From a checkpoint of a small image classifier: 36500 steps.
Rows from block 2 of a small image classifier, named by matrix and row number. Rows with one number belong to one channel. Each number is 128 + 24 x the weight over its row's rms, rounded and kept within 0 to 255. All counts start at 0. Numbers have three digits each.
Before each channel's rows are labels from the 100 images, of 14848, where the channel reaches its highest value: "strongest on" is what is common among them. Only what is clearly more common there than usual is listed. The data: retinal OCT scans (Kermany 2017). In brackets: how many of the 100, against the usual share in percent.
# c3: 3x3 conv (model.blocks.2.c3.weight, 64x64x3x3, each kernel summed), inputs 0-63
# c1: pointwise conv (model.blocks.2.c1.weight, 64x64x1x1), inputs 0-63

strongest on: finding: diabetic macular edema (80 vs 11.7)
c3.53:169106113118138122130114173117147139099090098172124128119089106113102106090105138065117137119109125116132161140187108159170097123151100114123085122132081142132124115107136133128122122128116148
c1.53:145097089128119136143120160130117127121079105151090086111122126114117112117104133092121098114110107080140152126181111160138093118167105079092073123162104115133100121136132135120130128133107117

strongest on: finding: choroidal neovascularization (80 vs 29.3)
c3.46:098110133118131118126076133092113142133115108078125123120115149133073144130138107123121166100138109108106093052095156147120129119116122107149128092138128138135089133116071137104127087137144116
c1.46:106125145112102146110059131080124113115107135095123128116149143153103152082132111110134169098142139131128096125114156153073103122129127097103153109143094131136093133076113144097121107118114155

strongest on: finding: diabetic macular edema (51 vs 11.7)
c3.37:109108109112163158118104118111147125114119119139181185097123161143142142127119123157131145143120127108057124165134130122099125108093126112111138103100089134099136130124164137082106116151084101
c1.37:089130127104140151133108126113130134119143104150153167094110154114116141128136132129139136107129111110073117163106136122130101121101147107103156112091061133102163129138155163077119125162107076

strongest on: finding: diabetic macular edema (48 vs 11.7)
c3.36:138150107141136114111091125128154114128119120062132170133117140061161145122146139073117126095134143130143095132077128102107136136117138149136097140134143098130056139109112124128137126132100150
c1.36:141140080146113119112082096104144108139117108071102155130111141082144133110145131089129118074123136133121080111087104117113124141113110141135100130128121101104065139122112110117142110125086137

strongest on: finding: diabetic macular edema (37 vs 11.7)
c3.35:134113123131132143118088070110097123122092137136169130096104127108073155091175103107161112137105121097124084182124147148132129140147110104139116154147124102086140125122141130123085120135128135
c1.35:140082135133126114099104100131096120136071149122153086092107161126087115090126105125142110157131139059139101131113135133086172103145129087147109148134091103123121128122124144131104129140118134

strongest on: finding: diabetic macular edema (60 vs 11.7)
c3.15:158146141115095138139150158087123095140115138166144095115109126092114146141109125087140096134126148082121119145187133159164130114161124125099103117146106122127178167104080109137105116110124129
c1.15:152141147108128144147150149109124119167112148115147126107146144108134158159118137105155105094144144081130131104219135140151114135162133124139093116155098117124199149118127120123150113114108138

strongest on: finding: diabetic macular edema (41 vs 11.7)
c3.12:133102137139121162166134152109080115166132112093078169129196132095105154098146124085106112133134131153111115115122164149102124128097117120132120105148164105106128144140126132143133095137143088
c1.12:107133107135095152150087118101101127117122108094064137112154113103111145090139135102083104063137140098101095105115149147106133093101136119128104123142123103096105134155131108141144102140146105

strongest on: finding: diabetic macular edema (75 vs 11.7)
c3.54:125131129165137109132114126098119147106123110161132113136104095101120118178109096090111157153148147142122170151148112082144131121102111112098164121122113096112161171138153061121140146113094119
c1.54:121134149162103126138132130127123134098125113163157106138106095070136122191111124103119134144125100171137147122160125063149134160117126112066169122115128101112149115132147106135162153132130117

strongest on: finding: diabetic macular edema (35 vs 11.7)
c3.61:134124111117151103111128138104136148093122110116116110097102119089124115151079098107138144052126099112130131156123162108133114114142085140127160148089092118134109161135132112063143135121102111
c1.61:151124127161101141133146177156147128103164128141133122096116131099123085166094142111136145082102087134104107160133147090147123154106088136089169142107137085098141160139115130103145138116137118

strongest on: finding: choroidal neovascularization (78 vs 29.3)
c3.25:129137120128142171140165107085095126105115116084190146140113082106099129099139104129146141070133134121125136139098159132083128133146116153132086114117103118129091158147136138134168157112126133
c1.25:119145119120137173104124070079091110114125118129180127135101085122118135116109132114163146103122161144083121108124170138115113131175130146146120118106105169112104141153139151109149171129102133

strongest on: finding: choroidal neovascularization (64 vs 29.3)
c3.60:152094078156116119076126116102104124091139137113125146087163106141122063136143133135104121114126111099129118122127140139125095124133116077106117131094118132160131089129111171127124162139095172
c1.60:139115106129101126053121114073142104079132124101149138085150110125135058134135141118112139118142125119136131137113145129094119136124113074107140129094113128136088098134130146091110107128100148

strongest on: finding: diabetic macular edema (49 vs 11.7)
c3.39:113139163164132131110139128123103139129145125174130123131146106142117144125114171129095108147153139115140141116177131175106192132169088163149105104145127185125154110124108158121104099145152144
c1.39:119111154126133131120117116152114132142095149164146112146158130118114130133121131101098113126120154086174149122162124112137140137174125143142124063129125148141153053101099127093087088151150143

strongest on: finding: diabetic macular edema (42 vs 11.7)
c3.22:137117132094123110143127166132133094109093162124142171125125124128154091135109152152114102084091148145147158152119076109147128107147152080109170144106154125126119157087166139134142098112099124
c1.22:133121150089114146115144179160138092117108136138175169147136139163120094156109125154136135107089144140151177149116087133133130116137163113087166142093137130118113154131159115146148105149119167

strongest on: finding: diabetic macular edema (37 vs 11.7)
c3.51:110113133076129116103155137125098089065128132119126127112135100128138102139049199134142127106140125109139107115109130152139104102158104141079150094100132121131114135143129123131121112112140133
c1.51:095113118072124099120135118119104092141150127132129119057134124103099120140093144129151119094145147103127107109125097141127114103166067124173125116116098112127135082129125107127098089111107126

strongest on: finding: diabetic macular edema (35 vs 11.7)
c3.28:141117151095176121119127122120142084108076115152087116118129171133168156150105108086148088151129144117160109161128106114108164142150135134100119083129143128132119139088142104131124127126092088
c1.28:108082135064172125134118115139163090140086131130131140134155193155159182127118110105108123148136138119140149159121106145108147154146118145102125142099144122127115111087152102139102116129102129

strongest on: finding: choroidal neovascularization (76 vs 29.3)
c3.59:121191139096108120115144115134124104110132150119152152158067103138181128144089184144110122137140126125163139123116092088137148117110124117126120103157113142134149150126133065125145137099122140
c1.59:129194165143099151123128106136130123143139131114156140152071112136149130151074180140102118131141132122143151118137101094139145090133125130129132112157133144120151138123109042128120147125129101

strongest on: finding: diabetic macular edema (52 vs 11.7)
c3.2:131155152158098132122126096125144098136156164148131140130118090166129134155098094160080146140127097137097127127149140154113134105137123097085142107141138096071145092127145115096142080155138156
c1.2:108130117130090116149124086144147106129129134151126152152110113153140129149113108127060137118094106146079145100130119126117138100141136114075151097114156090106166097127166121073145101143143134

strongest on: finding: diabetic macular edema (55 vs 11.7)
c3.43:082123133112131095143062144117141093129129102161199144140108113130145126108137109118146124130123137149095159089163108115102110095142130128132117135088147104122124154085083136137092124111115110
c1.43:092123136106142099144057120099144084119144085140181125136100077100121131120108127107147120119133143134091163109132120109120120086113140154136115123107143124139110129097081138103099141130095102

strongest on: finding: diabetic macular edema (46 vs 11.7)
c3.20:110076134119141122168093116081108180125106075135129114109124142129100133154111129133144098096085121107128133090151116135124140109116150137104111140098110091141141107113148187106115089138105136
c1.20:106077096078114116143090103108132175125116101111116119068150109111093121132123101126140127084136131103124084090118140124109151132109115125123123151121113085130097103110146148118092094128110105

strongest on: finding: choroidal neovascularization (61 vs 29.3); finding: diabetic macular edema (39 vs 11.7)
c3.24:130142119170120131130129109124093095124126093115127142135157140139126109190115125111129123100116125106164159101120072061134146138131128147095133114092145128129130080080098126089112106156115125
c1.24:127124109147085147120131126117108068100113124091148138102142119138126069110119123136138099131124110137163139128098107127107139114100125146051139131069102114121092091117094110146145146131138130

strongest on: finding: diabetic macular edema (61 vs 11.7)
c3.16:105095122142093123096160159117115113098092119096143113119117147113156129111123137156121097128172131117145130092102124113120103104139143049120087077114141129132128124138126072095137120105127152
c1.16:129125145159116138137150169148134111133111126169113109127127163144124128142145127111132046135118135111139159096178103131127101120167149100144099111123125111110203126114086100120122137111152138

strongest on: finding: diabetic macular edema (49 vs 11.7)
c3.18:140090128119170178151158144116159100116126149117136154161136111156171122137120120167152151136106089085143157086120136136119184116120161110113119141132092098103146128108106095144132108130124096
c1.18:127106123124161182131154146166173093099132126116139142110162062146162124155110135149134095150102118091120110121128131079106157121127146124116146149131125128112128120134110118159131144057127137

strongest on: finding: diabetic macular edema (41 vs 11.7)
c3.38:115119144101109142071179138139104116139119196088141103102139113116131133107130126149136129162118148147113109129121175104095141131151127119113143097141175167178121125165108107133155116130148143
c1.38:104111105075100121044141136135108140118128141096113083103133114107114125079123094154113118133149118125107090105129120124075135113097103136126141096119154131158099136151104099117129124141128147

strongest on: finding: diabetic macular edema (41 vs 11.7)
c3.40:112134129119049113148122160126130102109148139134129133165091073133102118142145134128072117126117085106106104072124100118155151141110130134115122128119138074106119115157096146143148133123147129
c1.40:115122117113082101154137140103119133101153121136120131138085087135089136140128128127096094126141080105120106042135106135096147142110078140122135132097131100118140125142073134151124145114135126

strongest on: finding: choroidal neovascularization (66 vs 29.3)
c3.45:149092133122111079115110134136118108136087163119102135121118128145099125116081113131126096162133139147149092132122091137056140121137130157121119109112160097120121170107171138115144088146169109
c1.45:141128138103129097135125104117100138176073141119112141114101150169117148135090092129123106090134121137134075119139120137096122109125139099137085132097175121130107146097171143097134085131150102

strongest on: finding: diabetic macular edema (40 vs 11.7)
c3.10:158134086149136106103131149154153125099126082097115149092097136101124169135150119134151127170143114155181100139092105119123143124115126154119108151113100129102094081140105121131104149089111096
c1.10:146101080130124114109122142127107131143135064075099141067098139101080134124126102116127132129145114129149110124078129128116134105109128128113108139106105112100093099122100125130100124093094086