{"model": "image classifier", "dataset": "retinal OCT scans (Kermany 2017)", "train_examples": 98430, "image_size": 32, "crop_scale_min": 0.7, "horizontal_flip": true, "targets": ["finding"], "num_classes": 4, "arch": "repvgg", "norm": "batchnorm", "hidden_act": "silu", "depths": [3, 3, 3], "kernel_size": 3, "stem": "deep", "widths": [64, 112, 192], "mixing": "mixup", "label_smoothing": 0.2, "loss": "cross_entropy", "init": "small_normal", "optimizer": "ademamix", "learning_rate": 0.00105, "beta1": 0.9, "beta2": 0.99, "eps": 1e-10, "beta3": 0.9995, "alpha": 4, "max_grad_norm": 5.0, "ema_decay": 0.995, "max_steps": 36500, "batch_size": 384, "epochs": 142.4, "lr_schedule": "wsd", "decay_fraction": 0.3, "final_lr_fraction": 0, "warmup_steps": 1820, "weight_decay": 0.2}
Rows from block 6 of a small image classifier, named by matrix and row number. Rows with one number belong to one channel. Each number is 50 + 10 x the weight over its row's rms, rounded and kept within 0 to 99. All counts start at 0.
After each channel's rows are labels from the 100 images, of 14848, where the channel reaches its highest value: "responds to" is what is common among them. Only what is clearly more common there than usual is listed. The data: retinal OCT scans (Kermany 2017). In brackets: how many of the 100, against the usual share in percent.
# c3: 3x3 conv, stride 2 (model.blocks.6.c3.weight, 192x112x3x3, each kernel summed), inputs 56-111
# c1: pointwise conv, stride 2 (model.blocks.6.c1.weight, 192x112x1x1), inputs 56-111

c3.95:59 59 58 68 50 62 61 48 53 53 56 55 55 61 51 49 63 59 97 58 57 61 56 55 54 56 51 62 71 57 51 48 52 54 52 53 68 55 52 50 53 54 55 53 69 55 55 64 53 72 52 46 50 51 60 80
c1.95:48 49 53 61 41 49 52 40 57 56 26 52 47 32 47 27 60 53 36 41 46 44 58 32 49 56 53 42 40 50 27 41 51 52 41 43 54 52 54 48 45 57 53 45 64 53 59 37 54 65 59 36 54 47 46 33
responds to: finding: choroidal neovascularization (88 vs 29.3)

c3.73:39 36 36 31 51 42 37 49 44 45 44 44 40 38 46 48 36 40 29 38 34 41 43 41 38 46 48 36 33 36 48 52 42 40 46 40 35 44 46 49 45 44 40 45 38 42 40 36 40 34 51 49 50 45 40 31
c1.73:49 51 44 59 49 44 43 67 56 52 50 58 36 28 44 37 70 61 60 43 56 54 56 54 34 45 34 31 60 61 37 41 55 41 27 54 45 46 48 44 47 58 47 34 46 54 48 46 60 56 45 35 63 51 52 70
responds to: finding: normal (81 vs 51.6)

c3.125:56 59 55 68 52 55 60 49 56 54 60 53 60 64 53 53 60 57 82 56 59 65 61 59 58 53 53 67 80 61 53 54 53 58 52 53 59 54 54 51 56 53 59 55 71 56 54 60 53 71 51 57 51 54 62 76
c1.125:47 39 53 61 56 53 44 42 57 59 52 51 50 46 57 37 50 54 61 35 49 47 57 55 50 51 48 45 53 60 45 37 42 52 42 45 00 48 47 49 37 54 57 53 51 52 48 61 38 46 45 42 31 54 61 51
responds to: finding: diabetic macular edema (77 vs 11.7)

c3.13:48 49 45 37 53 44 46 54 50 46 48 41 45 48 46 51 25 40 15 49 37 46 49 48 43 34 53 40 26 44 50 54 49 47 49 40 37 52 50 49 49 45 48 49 41 45 40 51 42 22 51 53 53 50 29 33
c1.13:52 51 55 42 52 48 56 61 49 56 44 56 57 66 44 69 60 55 51 56 59 56 46 53 45 35 76 50 53 45 48 42 59 56 46 36 47 48 50 48 70 50 55 44 62 28 38 69 45 37 42 60 47 62 50 58
responds to: finding: normal (100 vs 51.6)

c3.18:39 36 39 36 48 43 37 47 44 42 44 47 36 35 49 48 35 42 30 36 38 40 41 35 39 48 43 35 31 38 48 49 44 40 48 44 35 36 46 49 43 46 39 47 35 41 40 34 43 36 52 43 49 40 39 29
c1.18:45 20 49 45 55 40 40 59 57 46 57 57 38 53 45 51 55 48 47 53 69 52 38 46 48 31 35 40 42 43 21 55 71 38 47 48 54 56 58 62 50 46 52 59 38 35 51 59 36 44 43 47 58 59 57 54
responds to: finding: normal (91 vs 51.6)

c3.146:37 42 36 28 53 35 32 55 47 47 47 39 43 44 49 54 36 44 24 41 37 41 46 43 42 43 52 36 42 37 50 53 48 43 46 43 32 49 50 50 50 42 37 47 42 45 41 37 45 38 52 55 52 49 40 33
c1.146:58 39 57 47 56 53 37 49 43 37 53 41 44 63 63 64 34 63 40 34 29 44 48 49 66 43 43 47 54 63 62 52 54 60 55 56 68 50 45 46 50 55 52 44 42 52 51 23 45 45 28 58 38 43 50 31
responds to: finding: diabetic macular edema (96 vs 11.7)

c3.156:43 34 38 33 45 44 41 44 42 41 42 50 41 30 48 44 37 44 37 33 39 36 38 35 39 53 40 37 32 42 48 42 44 40 50 50 40 32 46 49 39 47 38 51 35 43 40 36 48 37 50 37 45 41 40 33
c1.156:65 30 34 58 59 67 30 48 55 46 57 67 52 31 67 46 58 56 58 42 59 54 42 58 57 52 50 50 38 48 44 33 45 43 62 61 55 59 51 42 34 45 38 58 44 66 45 39 37 50 38 48 47 37 51 62
responds to: finding: choroidal neovascularization (60 vs 29.3)

c3.41:42 40 38 33 53 44 32 51 48 42 48 35 45 46 49 54 41 40 20 44 27 47 49 46 45 47 50 35 39 33 49 58 50 45 48 26 36 49 48 51 45 42 45 45 48 44 43 41 37 35 49 55 51 49 43 36
c1.41:31 35 33 48 40 50 38 34 47 58 43 33 61 38 48 41 44 42 36 62 37 45 63 62 37 44 58 49 55 42 48 66 53 57 64 30 52 43 52 63 39 63 55 63 50 52 40 48 38 52 35 66 50 61 33 54
responds to: finding: normal (78 vs 51.6)

c3.167:44 41 43 29 49 45 41 50 47 46 46 44 43 40 47 49 38 37 21 45 34 41 45 46 40 47 49 36 07 42 49 51 48 46 48 46 38 48 47 49 46 48 46 47 37 43 43 43 42 32 50 49 50 48 34 20
c1.167:56 50 55 36 42 50 54 34 46 52 45 55 53 64 57 65 44 38 35 52 37 69 43 54 61 50 53 47 28 45 58 40 49 50 41 49 40 44 55 46 45 45 49 22 58 32 43 47 60 28 42 64 37 52 42 33
responds to: finding: normal (82 vs 51.6)

c3.43:45 38 40 39 49 46 43 45 47 44 47 49 40 38 49 48 31 47 34 37 37 45 46 31 44 50 43 35 12 43 50 47 46 35 48 46 27 38 46 48 42 50 44 50 36 44 48 35 43 39 55 40 49 39 41 33
c1.43:38 42 33 49 51 41 50 53 54 38 48 39 40 54 59 59 32 43 39 42 29 39 57 54 57 65 58 53 42 51 50 52 57 38 44 52 54 28 47 43 74 33 48 50 47 38 55 41 49 45 73 65 60 52 37 42
responds to: finding: choroidal neovascularization (63 vs 29.3); finding: drusen (31 vs 7.4)

c3.24:57 64 61 67 48 59 63 47 52 51 57 57 60 54 54 50 71 56 87 56 61 60 52 54 58 57 47 60 77 63 51 42 54 52 53 56 64 52 53 51 52 57 58 54 62 55 56 62 57 70 48 50 48 51 61 72
c1.24:62 28 35 53 45 57 44 47 54 43 43 40 29 61 64 50 58 48 40 43 42 55 50 52 61 42 52 56 57 49 57 46 45 55 50 53 59 51 38 44 46 56 55 31 57 42 39 50 62 48 36 42 51 51 59 50
responds to: finding: diabetic macular edema (99 vs 11.7)

c3.79:54 57 58 72 47 54 58 51 53 52 55 54 57 49 57 48 60 56 80 54 62 57 54 61 53 53 51 66 99 56 50 46 54 59 51 53 61 49 55 51 56 53 55 51 63 56 52 59 59 68 51 49 50 50 62 78
c1.79:48 52 35 46 21 49 50 43 57 53 49 61 55 51 52 44 44 42 61 57 43 55 50 37 56 45 54 53 49 52 60 59 60 34 61 54 40 34 43 47 32 59 31 47 33 57 53 35 45 48 54 63 51 32 37 48
responds to: finding: choroidal neovascularization (87 vs 29.3)

c3.171:42 48 41 40 53 42 45 52 48 46 50 36 45 40 48 54 30 39 25 47 30 49 47 43 35 36 51 37 48 36 51 56 47 47 46 35 27 40 49 51 52 34 40 41 47 43 35 42 32 38 54 49 55 46 46 39
c1.171:62 53 32 52 54 30 52 43 42 50 59 29 39 62 39 55 39 47 42 53 28 57 59 56 31 56 44 39 72 65 49 53 48 45 56 57 69 46 46 49 53 41 54 62 41 37 25 56 41 50 65 57 45 57 59 54
responds to: finding: normal (99 vs 51.6)

c3.32:54 59 61 65 50 56 60 49 56 55 53 56 64 61 52 51 62 60 75 56 66 59 54 57 59 54 51 68 86 59 52 49 53 56 52 54 61 56 54 51 57 54 57 54 62 57 58 60 58 70 46 54 50 54 60 76
c1.32:52 44 47 56 44 32 47 45 41 45 51 42 34 52 57 37 65 55 64 54 44 44 49 40 51 53 53 43 27 71 50 65 56 44 58 58 47 55 57 52 39 62 33 41 38 52 26 47 42 44 43 43 62 57 59 49
responds to: finding: diabetic macular edema (71 vs 11.7)

c3.112:58 61 57 71 51 57 58 50 56 52 57 54 58 64 52 51 59 57 86 59 59 65 57 58 56 51 53 64 82 57 52 51 54 57 53 54 61 58 53 51 57 52 57 52 69 57 53 64 54 74 50 52 50 54 61 77
c1.112:49 53 43 36 48 59 51 35 56 62 59 49 64 30 48 59 45 55 54 45 49 57 45 43 44 53 36 44 35 65 60 48 36 42 55 63 55 44 57 49 38 60 32 42 39 45 61 19 38 58 53 34 41 30 55 35
responds to: finding: choroidal neovascularization (98 vs 29.3)

c3.104:44 43 43 32 49 46 43 50 45 48 45 49 43 39 48 47 39 43 29 46 37 41 44 44 40 49 49 33 00 46 49 49 49 44 49 49 40 46 46 49 42 48 46 50 29 44 44 43 45 32 50 48 49 49 35 22
c1.104:41 55 11 71 49 49 58 52 50 48 62 58 61 55 60 49 56 48 37 45 49 47 58 33 37 60 55 62 64 49 34 45 53 56 38 49 41 62 47 42 55 58 56 49 49 45 43 39 62 44 58 68 47 52 33 42
responds to: finding: normal (96 vs 51.6)

c3.161:41 37 37 25 47 37 37 55 45 43 44 42 43 40 47 50 31 40 27 44 34 38 41 48 37 43 49 36 37 36 50 52 48 44 46 46 37 48 48 49 47 46 42 49 38 42 40 38 44 37 47 51 52 49 36 31
c1.161:53 58 41 32 34 50 51 54 45 59 29 44 52 53 56 59 57 45 30 60 53 56 44 61 68 37 62 39 46 70 49 34 42 53 48 49 25 43 36 41 52 37 49 47 63 47 57 54 60 47 37 66 53 55 40 69
responds to: finding: normal (99 vs 51.6)