From a checkpoint of a small image classifier.
Model: 1.43M parameters, norm batchnorm.
Training: batches of 384, held-out accuracy 94%.
Data: 98430 training examples, 142.4 epochs.
Rows from block 2 of a small image classifier, named by matrix and row number. Rows with one number belong to one channel. Each number is 500 + 40 x the weight over its row's rms, rounded and kept within 0 to 999. All counts start at 0. Numbers have three digits each. After the name is the row's rms in percent of the matrix's.
After each channel's rows are labels from the 100 images, of 14848, where the channel reaches its highest value: "top examples" is what is common among them. Only what is clearly more common there than usual is listed. The data: retinal OCT scans (Kermany 2017).
# c3: 3x3 conv (model.blocks.2.c3.weight, 64x64x3x3, each kernel summed), inputs 0-63
# c1: pointwise conv (model.blocks.2.c1.weight, 64x64x1x1), inputs 0-63

c3.4 106:502563561513548451501495509544443440455522439527492555527459420461561501511466479534476502496507502480514483503499522533540488547527445528478470587457500487504504484607511622479455475474492470
c1.4 087:468539538486484481529492518535503486456493498526507546517451383479544527532399513507545516490493518482480526496489556501532533488515391513518513618501500479500519506593535572474428484479495484
top examples: finding: diabetic macular edema

c3.47 078:539451511541465496461499500467477493437482505516503552481547472470483502564462565471430499441476514442468516548487476419530536504527485489488617430504549503541505479540520551428506473428463554
c1.47 094:508435512485508521458495535468502512420449477509508536450492494511458470560459512507531545463442479491445491517483517456436533432487532430380451474431508476502457523542552511422495487450451483
top examples: finding: choroidal neovascularization; finding: diabetic macular edema

c3.55 102:525586569512495505550531571481534482542472488489523533436398517495518536429455509470474430540472471463442479409502520486499471472528527494482414455522500508526544475552470501546486520458452497
c1.55 101:495523538501485497524489516483524475502479511488509472400449496472466483441446476459448431470499452443416410435499496505456495379518476461477451459513502486507482496460464462517473518462446430
top examples: finding: choroidal neovascularization

c3.1 110:543509531579407528511544523503549474497459462501514482481541470535487525487463511535450482499417491543524466512500521439499460463560503481501454484531525403474471450533452554568581548441511467
c1.1 095:541456464544347568479505488493550430491480472538521494472550478488479461484481496505399511485462496527460482529498505435479475529504470504496497507495483400448479480514436522549563543486495500
top examples: finding: choroidal neovascularization; finding: diabetic macular edema

c3.17 110:495500443494520474466576505485511437457522531446518562460530464440464471539405565474491451540500515496479463519450463543474463446472418538454506479494556519437502536513535543547500538492567550
c1.17 104:456486455484463502462501472520513406479449532450478446482521454499502492490411529520490481550458494529516477477463458528451442485461382542408493476442564489455503513508509496560526536520549538
top examples: finding: choroidal neovascularization

c3.6 119:531456561421488447592526474508569535522469442532477484541523485430522475504491509422472482451540494428511526507512475475589497520528533478511480555504513514508555549448530532551487412489465491
c1.6 099:518479555455420480465493458519566544522478464560537492564538465423487415495538485435470501516510491432500566498554478478560524532511547494511535533519465482504562543455526531524520405502532513
top examples: finding: diabetic macular edema

c3.48 100:515477432533465531463473541525508497477448512455503486505537484479517486492546454507521451501518509501544430523469489473523521519359480511438494570487438436425444498439569414524507502503487519
c1.48 103:544471488508555474487484524501523508475524520465536493503500476462497500507556393525524439524540540496582421479466483483526493509357528508448452475477425511485494506429542512491463442476458469
top examples: finding: choroidal neovascularization

c3.58 100:489502510517439517491501492499508490451446474535523453540457440426466444545404504431443472504539491450555500444567499511540539477480518425478481550446473518442533533523478484555518487511412519
c1.58 098:502514494506436532556518496542460479471480469559492469507461414416538450515456515473430469503536466419544534434567486520498528460476547425458433519481505534460536516487434480457514477488452480
top examples: finding: choroidal neovascularization

c3.29 078:548505506528430493538539543515414484581565451499555512469488518507533578480447496529526501440470509489524518514486450524483426462524432495529588492422530540470466522490494466450474441480534470
c1.29 100:502494491513443482487518459509417454490455485485500488492534445518533507441472530494516458443454454503440530514485496491430431441471334481470571532461515519486464502499507456487540462536486506
top examples: finding: diabetic macular edema

c3.26 081:447459492506575503529436535551562455478499524540520516486532447544519464474499582518469497494503509475533495471500446546484506511443507591491516426437554523452513423522446474458468462511456421
c1.26 095:451423475476451488521498515525549427431468443493477481468526448493525477458458461486402562442495440479550478447465433492488528464475490521507479406470500472476474512486446464478509467515472430
top examples: finding: choroidal neovascularization

c3.21 073:463535543491447425493500447448469549437528476472486533457511440465504492457522513491424363540524459541481478521485528475458475452497497507487396446471535534512519482464495520463499487500564525
c1.21 087:499503501527462547489511451548502489508493473491451474507575509456492487468510489517447435614408510589451574507508466502478491528484506522513466449476556487498566432497448480597501495474532525
top examples: finding: drusen

c3.42 101:498428461457465523485443517525530486501481480531482506523566500532513413530489467530443524501534409519504477512536425460516514551498476529481511356405479533530513457468539513476530522532499523
c1.42 107:499418523389455504496444499499506488533467502499464484544541498528477375466509474497468520447546421483528475502529450511529492480501506503503500407387488500508477508431530501502541517534494531
top examples: finding: diabetic macular edema

c3.57 129:509514506462355517544465500511531494542489467520504527483529490488512405509492439484437507449535373471464506437502509546478493545474465485480547525449487539489514487459488549487571488526477477
c1.57 090:488524501404379509533452545512488507541472502508519522479558456480454445470519468488425501463552420496442457434511530574489466536494481481490512517463489534494486498462481467487599488529497457
top examples: finding: diabetic macular edema

c3.9 062:438469557529529531452490478494515535461489476542573636539519523452527522524563497445545503477462508506548523484486566521462482482563504497567518461443518491445485495447519417487455501503483456
c1.9 108:452511493542496510488476496471515466480522452479495531506542530453481511528516433494552399476531542441509438483492531493429521529507545437515537434546515485442448440488510457529399489420448464
top examples: finding: choroidal neovascularization

c3.63 099:449446505421505503530529444436499481580480497512483507502503535488529415493500506485534515407538505432531523502491491524487517439551466487466525399538453473523499514459486574400504513503465541
c1.63 102:487463531383518523534492502417488533554480518529465565484465501511546492510516534487506476421513510479550537486535410516481502454533488468499474400502439506498516496452475583423495553512516469
top examples: finding: diabetic macular edema

c3.5 112:417450524425529526550480485524498461508479466531546525545487443497503480482435574508432557490440472551537524488529510517567528496505534563488463472488403467542492538450548441476551541511524488
c1.5 100:443476481451448481540465499491478489507454457524515500529526447493492464479490561490332502466456412532519512454513511533491512488508527531519520402485452490510476524476537411456532516529504505
top examples: finding: choroidal neovascularization

c3.19 096:550476514534482461504543489506466495459552514472478389501543454471464495499488447527539527429523538426475482453477531499484529487574481440515558492499496546451496577470499472479483416406455478
c1.19 095:563477558438489500508524488491460476478441501553513445543479437535507502521459481512509548443369455467463561434560511538478503466564460455478541495464510509520549523481502454469501423487473486
top examples: finding: diabetic macular edema

c3.34 095:459490497490485476496363467458435507496497540461516524488449447482479474512467522450513562435540476481550467486477407534491487529485456519462425492494447485518438547528495509439464533562483454
c1.34 109:472472536453486530473440477454482500461474471478512500496482463472494466512500473420464499468488501498471414481454443484497408525554404511497427528484468466527405530540480483402518517512433503
top examples: finding: normal

c3.0 118:534443457508457469521529549518461448470523522520514577501550493533507441487528458507540515461496482519535574538517457524481372477519471499498559520488528488450565495476473544486485497479598411
c1.0 090:498463529534492452534544525504472467478527515545552560500548570520538458478558436517510519483496495512531560496534501561520412515533497489493517540466527486472587469456430585478476530497577417
top examples: finding: diabetic macular edema

c3.62 073:465479520494484450443570567427475453546496512475473502508493484538633435396493516481484493506462547498529499498492505465477483465485604516482484497522545444486517446487461476476505534505563472
c1.62 109:538496447475491360456489539405499474477549523451419502473460459522509470424524488513488448477467434515519476473490492516466460473452487506509399492474492477495495496547471507451478542481453466
top examples: finding: choroidal neovascularization; finding: drusen

c3.27 133:499474372496509453470526430470468460430472490454492500498526476586483500458473497589513523472437500525499522530465483546466484535437514468515521513461475505481461533524464515456515407439486439
c1.27 094:462488384494517457438521473475453484443487493400440486463514505569525542447465486445508528493448482509490497498410496516423463528449562462510519513502495491471454521496500517499526430448457471
top examples: finding: diabetic macular edema

c3.49 107:522490499505522467462584517561503538469468550398516485509521480494447499437475469531526501541534509552511480537396498549449457556448476530480467536493517470477444554497539524527530514443592466
c1.49 101:508491528492484526490507485527554500548453502388471422475514546500445508429516473508494502518541506506519521517392482484453452511490519436479435482473454511470378533468517460506529480445441517
top examples: finding: drusen

c3.8 114:511469517538518516534498482482528535486479473428543510463507509385581563483498500396459578479538532472505478559444519449551587519524523509468542531491455489552448498473494526484516496501441485
c1.8 102:505441506471514534504505454450525533484455457427512501386487510385532533423504465440447520441512526480472473505415492465477530521530524501480513502469465469530422486448485546499526499489443513
top examples: finding: diabetic macular edema

c3.30 074:429473473430518432469502553506476424480530440465486488429508456514517501460497472494523514479491511504468489450472435452483452504508495487474486444422508418509506497509427469413469423429508530
c1.30 096:473480530447501494495495551533507465455527505496482526492540434537504465477477487511494458448394490575485517538472525450469525506535518542460545498425504364532481530529413472528521483456549539
top examples: finding: diabetic macular edema; finding: drusen

c3.33 089:381457510512476500490465508576513541454475508472507537556534492415497475489473525541481561484442505521515491516481533493576458569573489498493479523469417453519462520483491524569494566547545527
c1.33 101:441445496473498523464488489534501483448504565497512472523562453492459472482492531491439559434445485454457518485508515537545459479505460548406499508373452469478480534494484483522487545521599509
top examples: finding: choroidal neovascularization

c3.44 093:498425482403501531465562448529514497485506506523521562537529523521504497514456499509384478520506546534560515438484410510471436454517539507550423467529536430534508473483506542497497448489527491
c1.44 095:521441536458418479518514460466403500543523460508553482512508520493454452508454419490402445492510449511508488436468511483451552428550471475507466462516530451545490512432526539494486454501532517
top examples: finding: normal

c3.50 115:523410482422522441540546461411489467529446539559560551496552502494509456502500452482471505449412508477554520525566525487517503452460511458561483517475568461541527520477494501467505444491486522
c1.50 098:540414477418519444536524502428445492495470548520499526453510508499522500457498497522441484413427533447554510512527504512438506429503509454597495479497481497513472477460504481470481404496448526
top examples: finding: diabetic macular edema

c3.56 095:555531447524524457450453449547498551521495551497505527583452526547551484475536488554556489534485511543558527465495498467426495475492450449531481508543497470440498442464566384490496504517486540
c1.56 102:547508448519494471469407439513475524522481507505505476549455531488532477486542500483529437478487530491475499445491438480436497490495457436538429488521475487452484451380475404420503499527460510
top examples: finding: choroidal neovascularization

c3.52 106:502462457513434504401551584485526457429535521505525507445460489502399551533480516527501469547497533485542447526509475496477490475457493516492419522468515491525540528517382548461503474472498479
c1.52 092:534484449543420511472539597517534456465551490485510505459484530523437498515521491463498457563496557488513488540498475451486499483418521565514462531520484512478576551527381576523492489465508503
top examples: finding: diabetic macular edema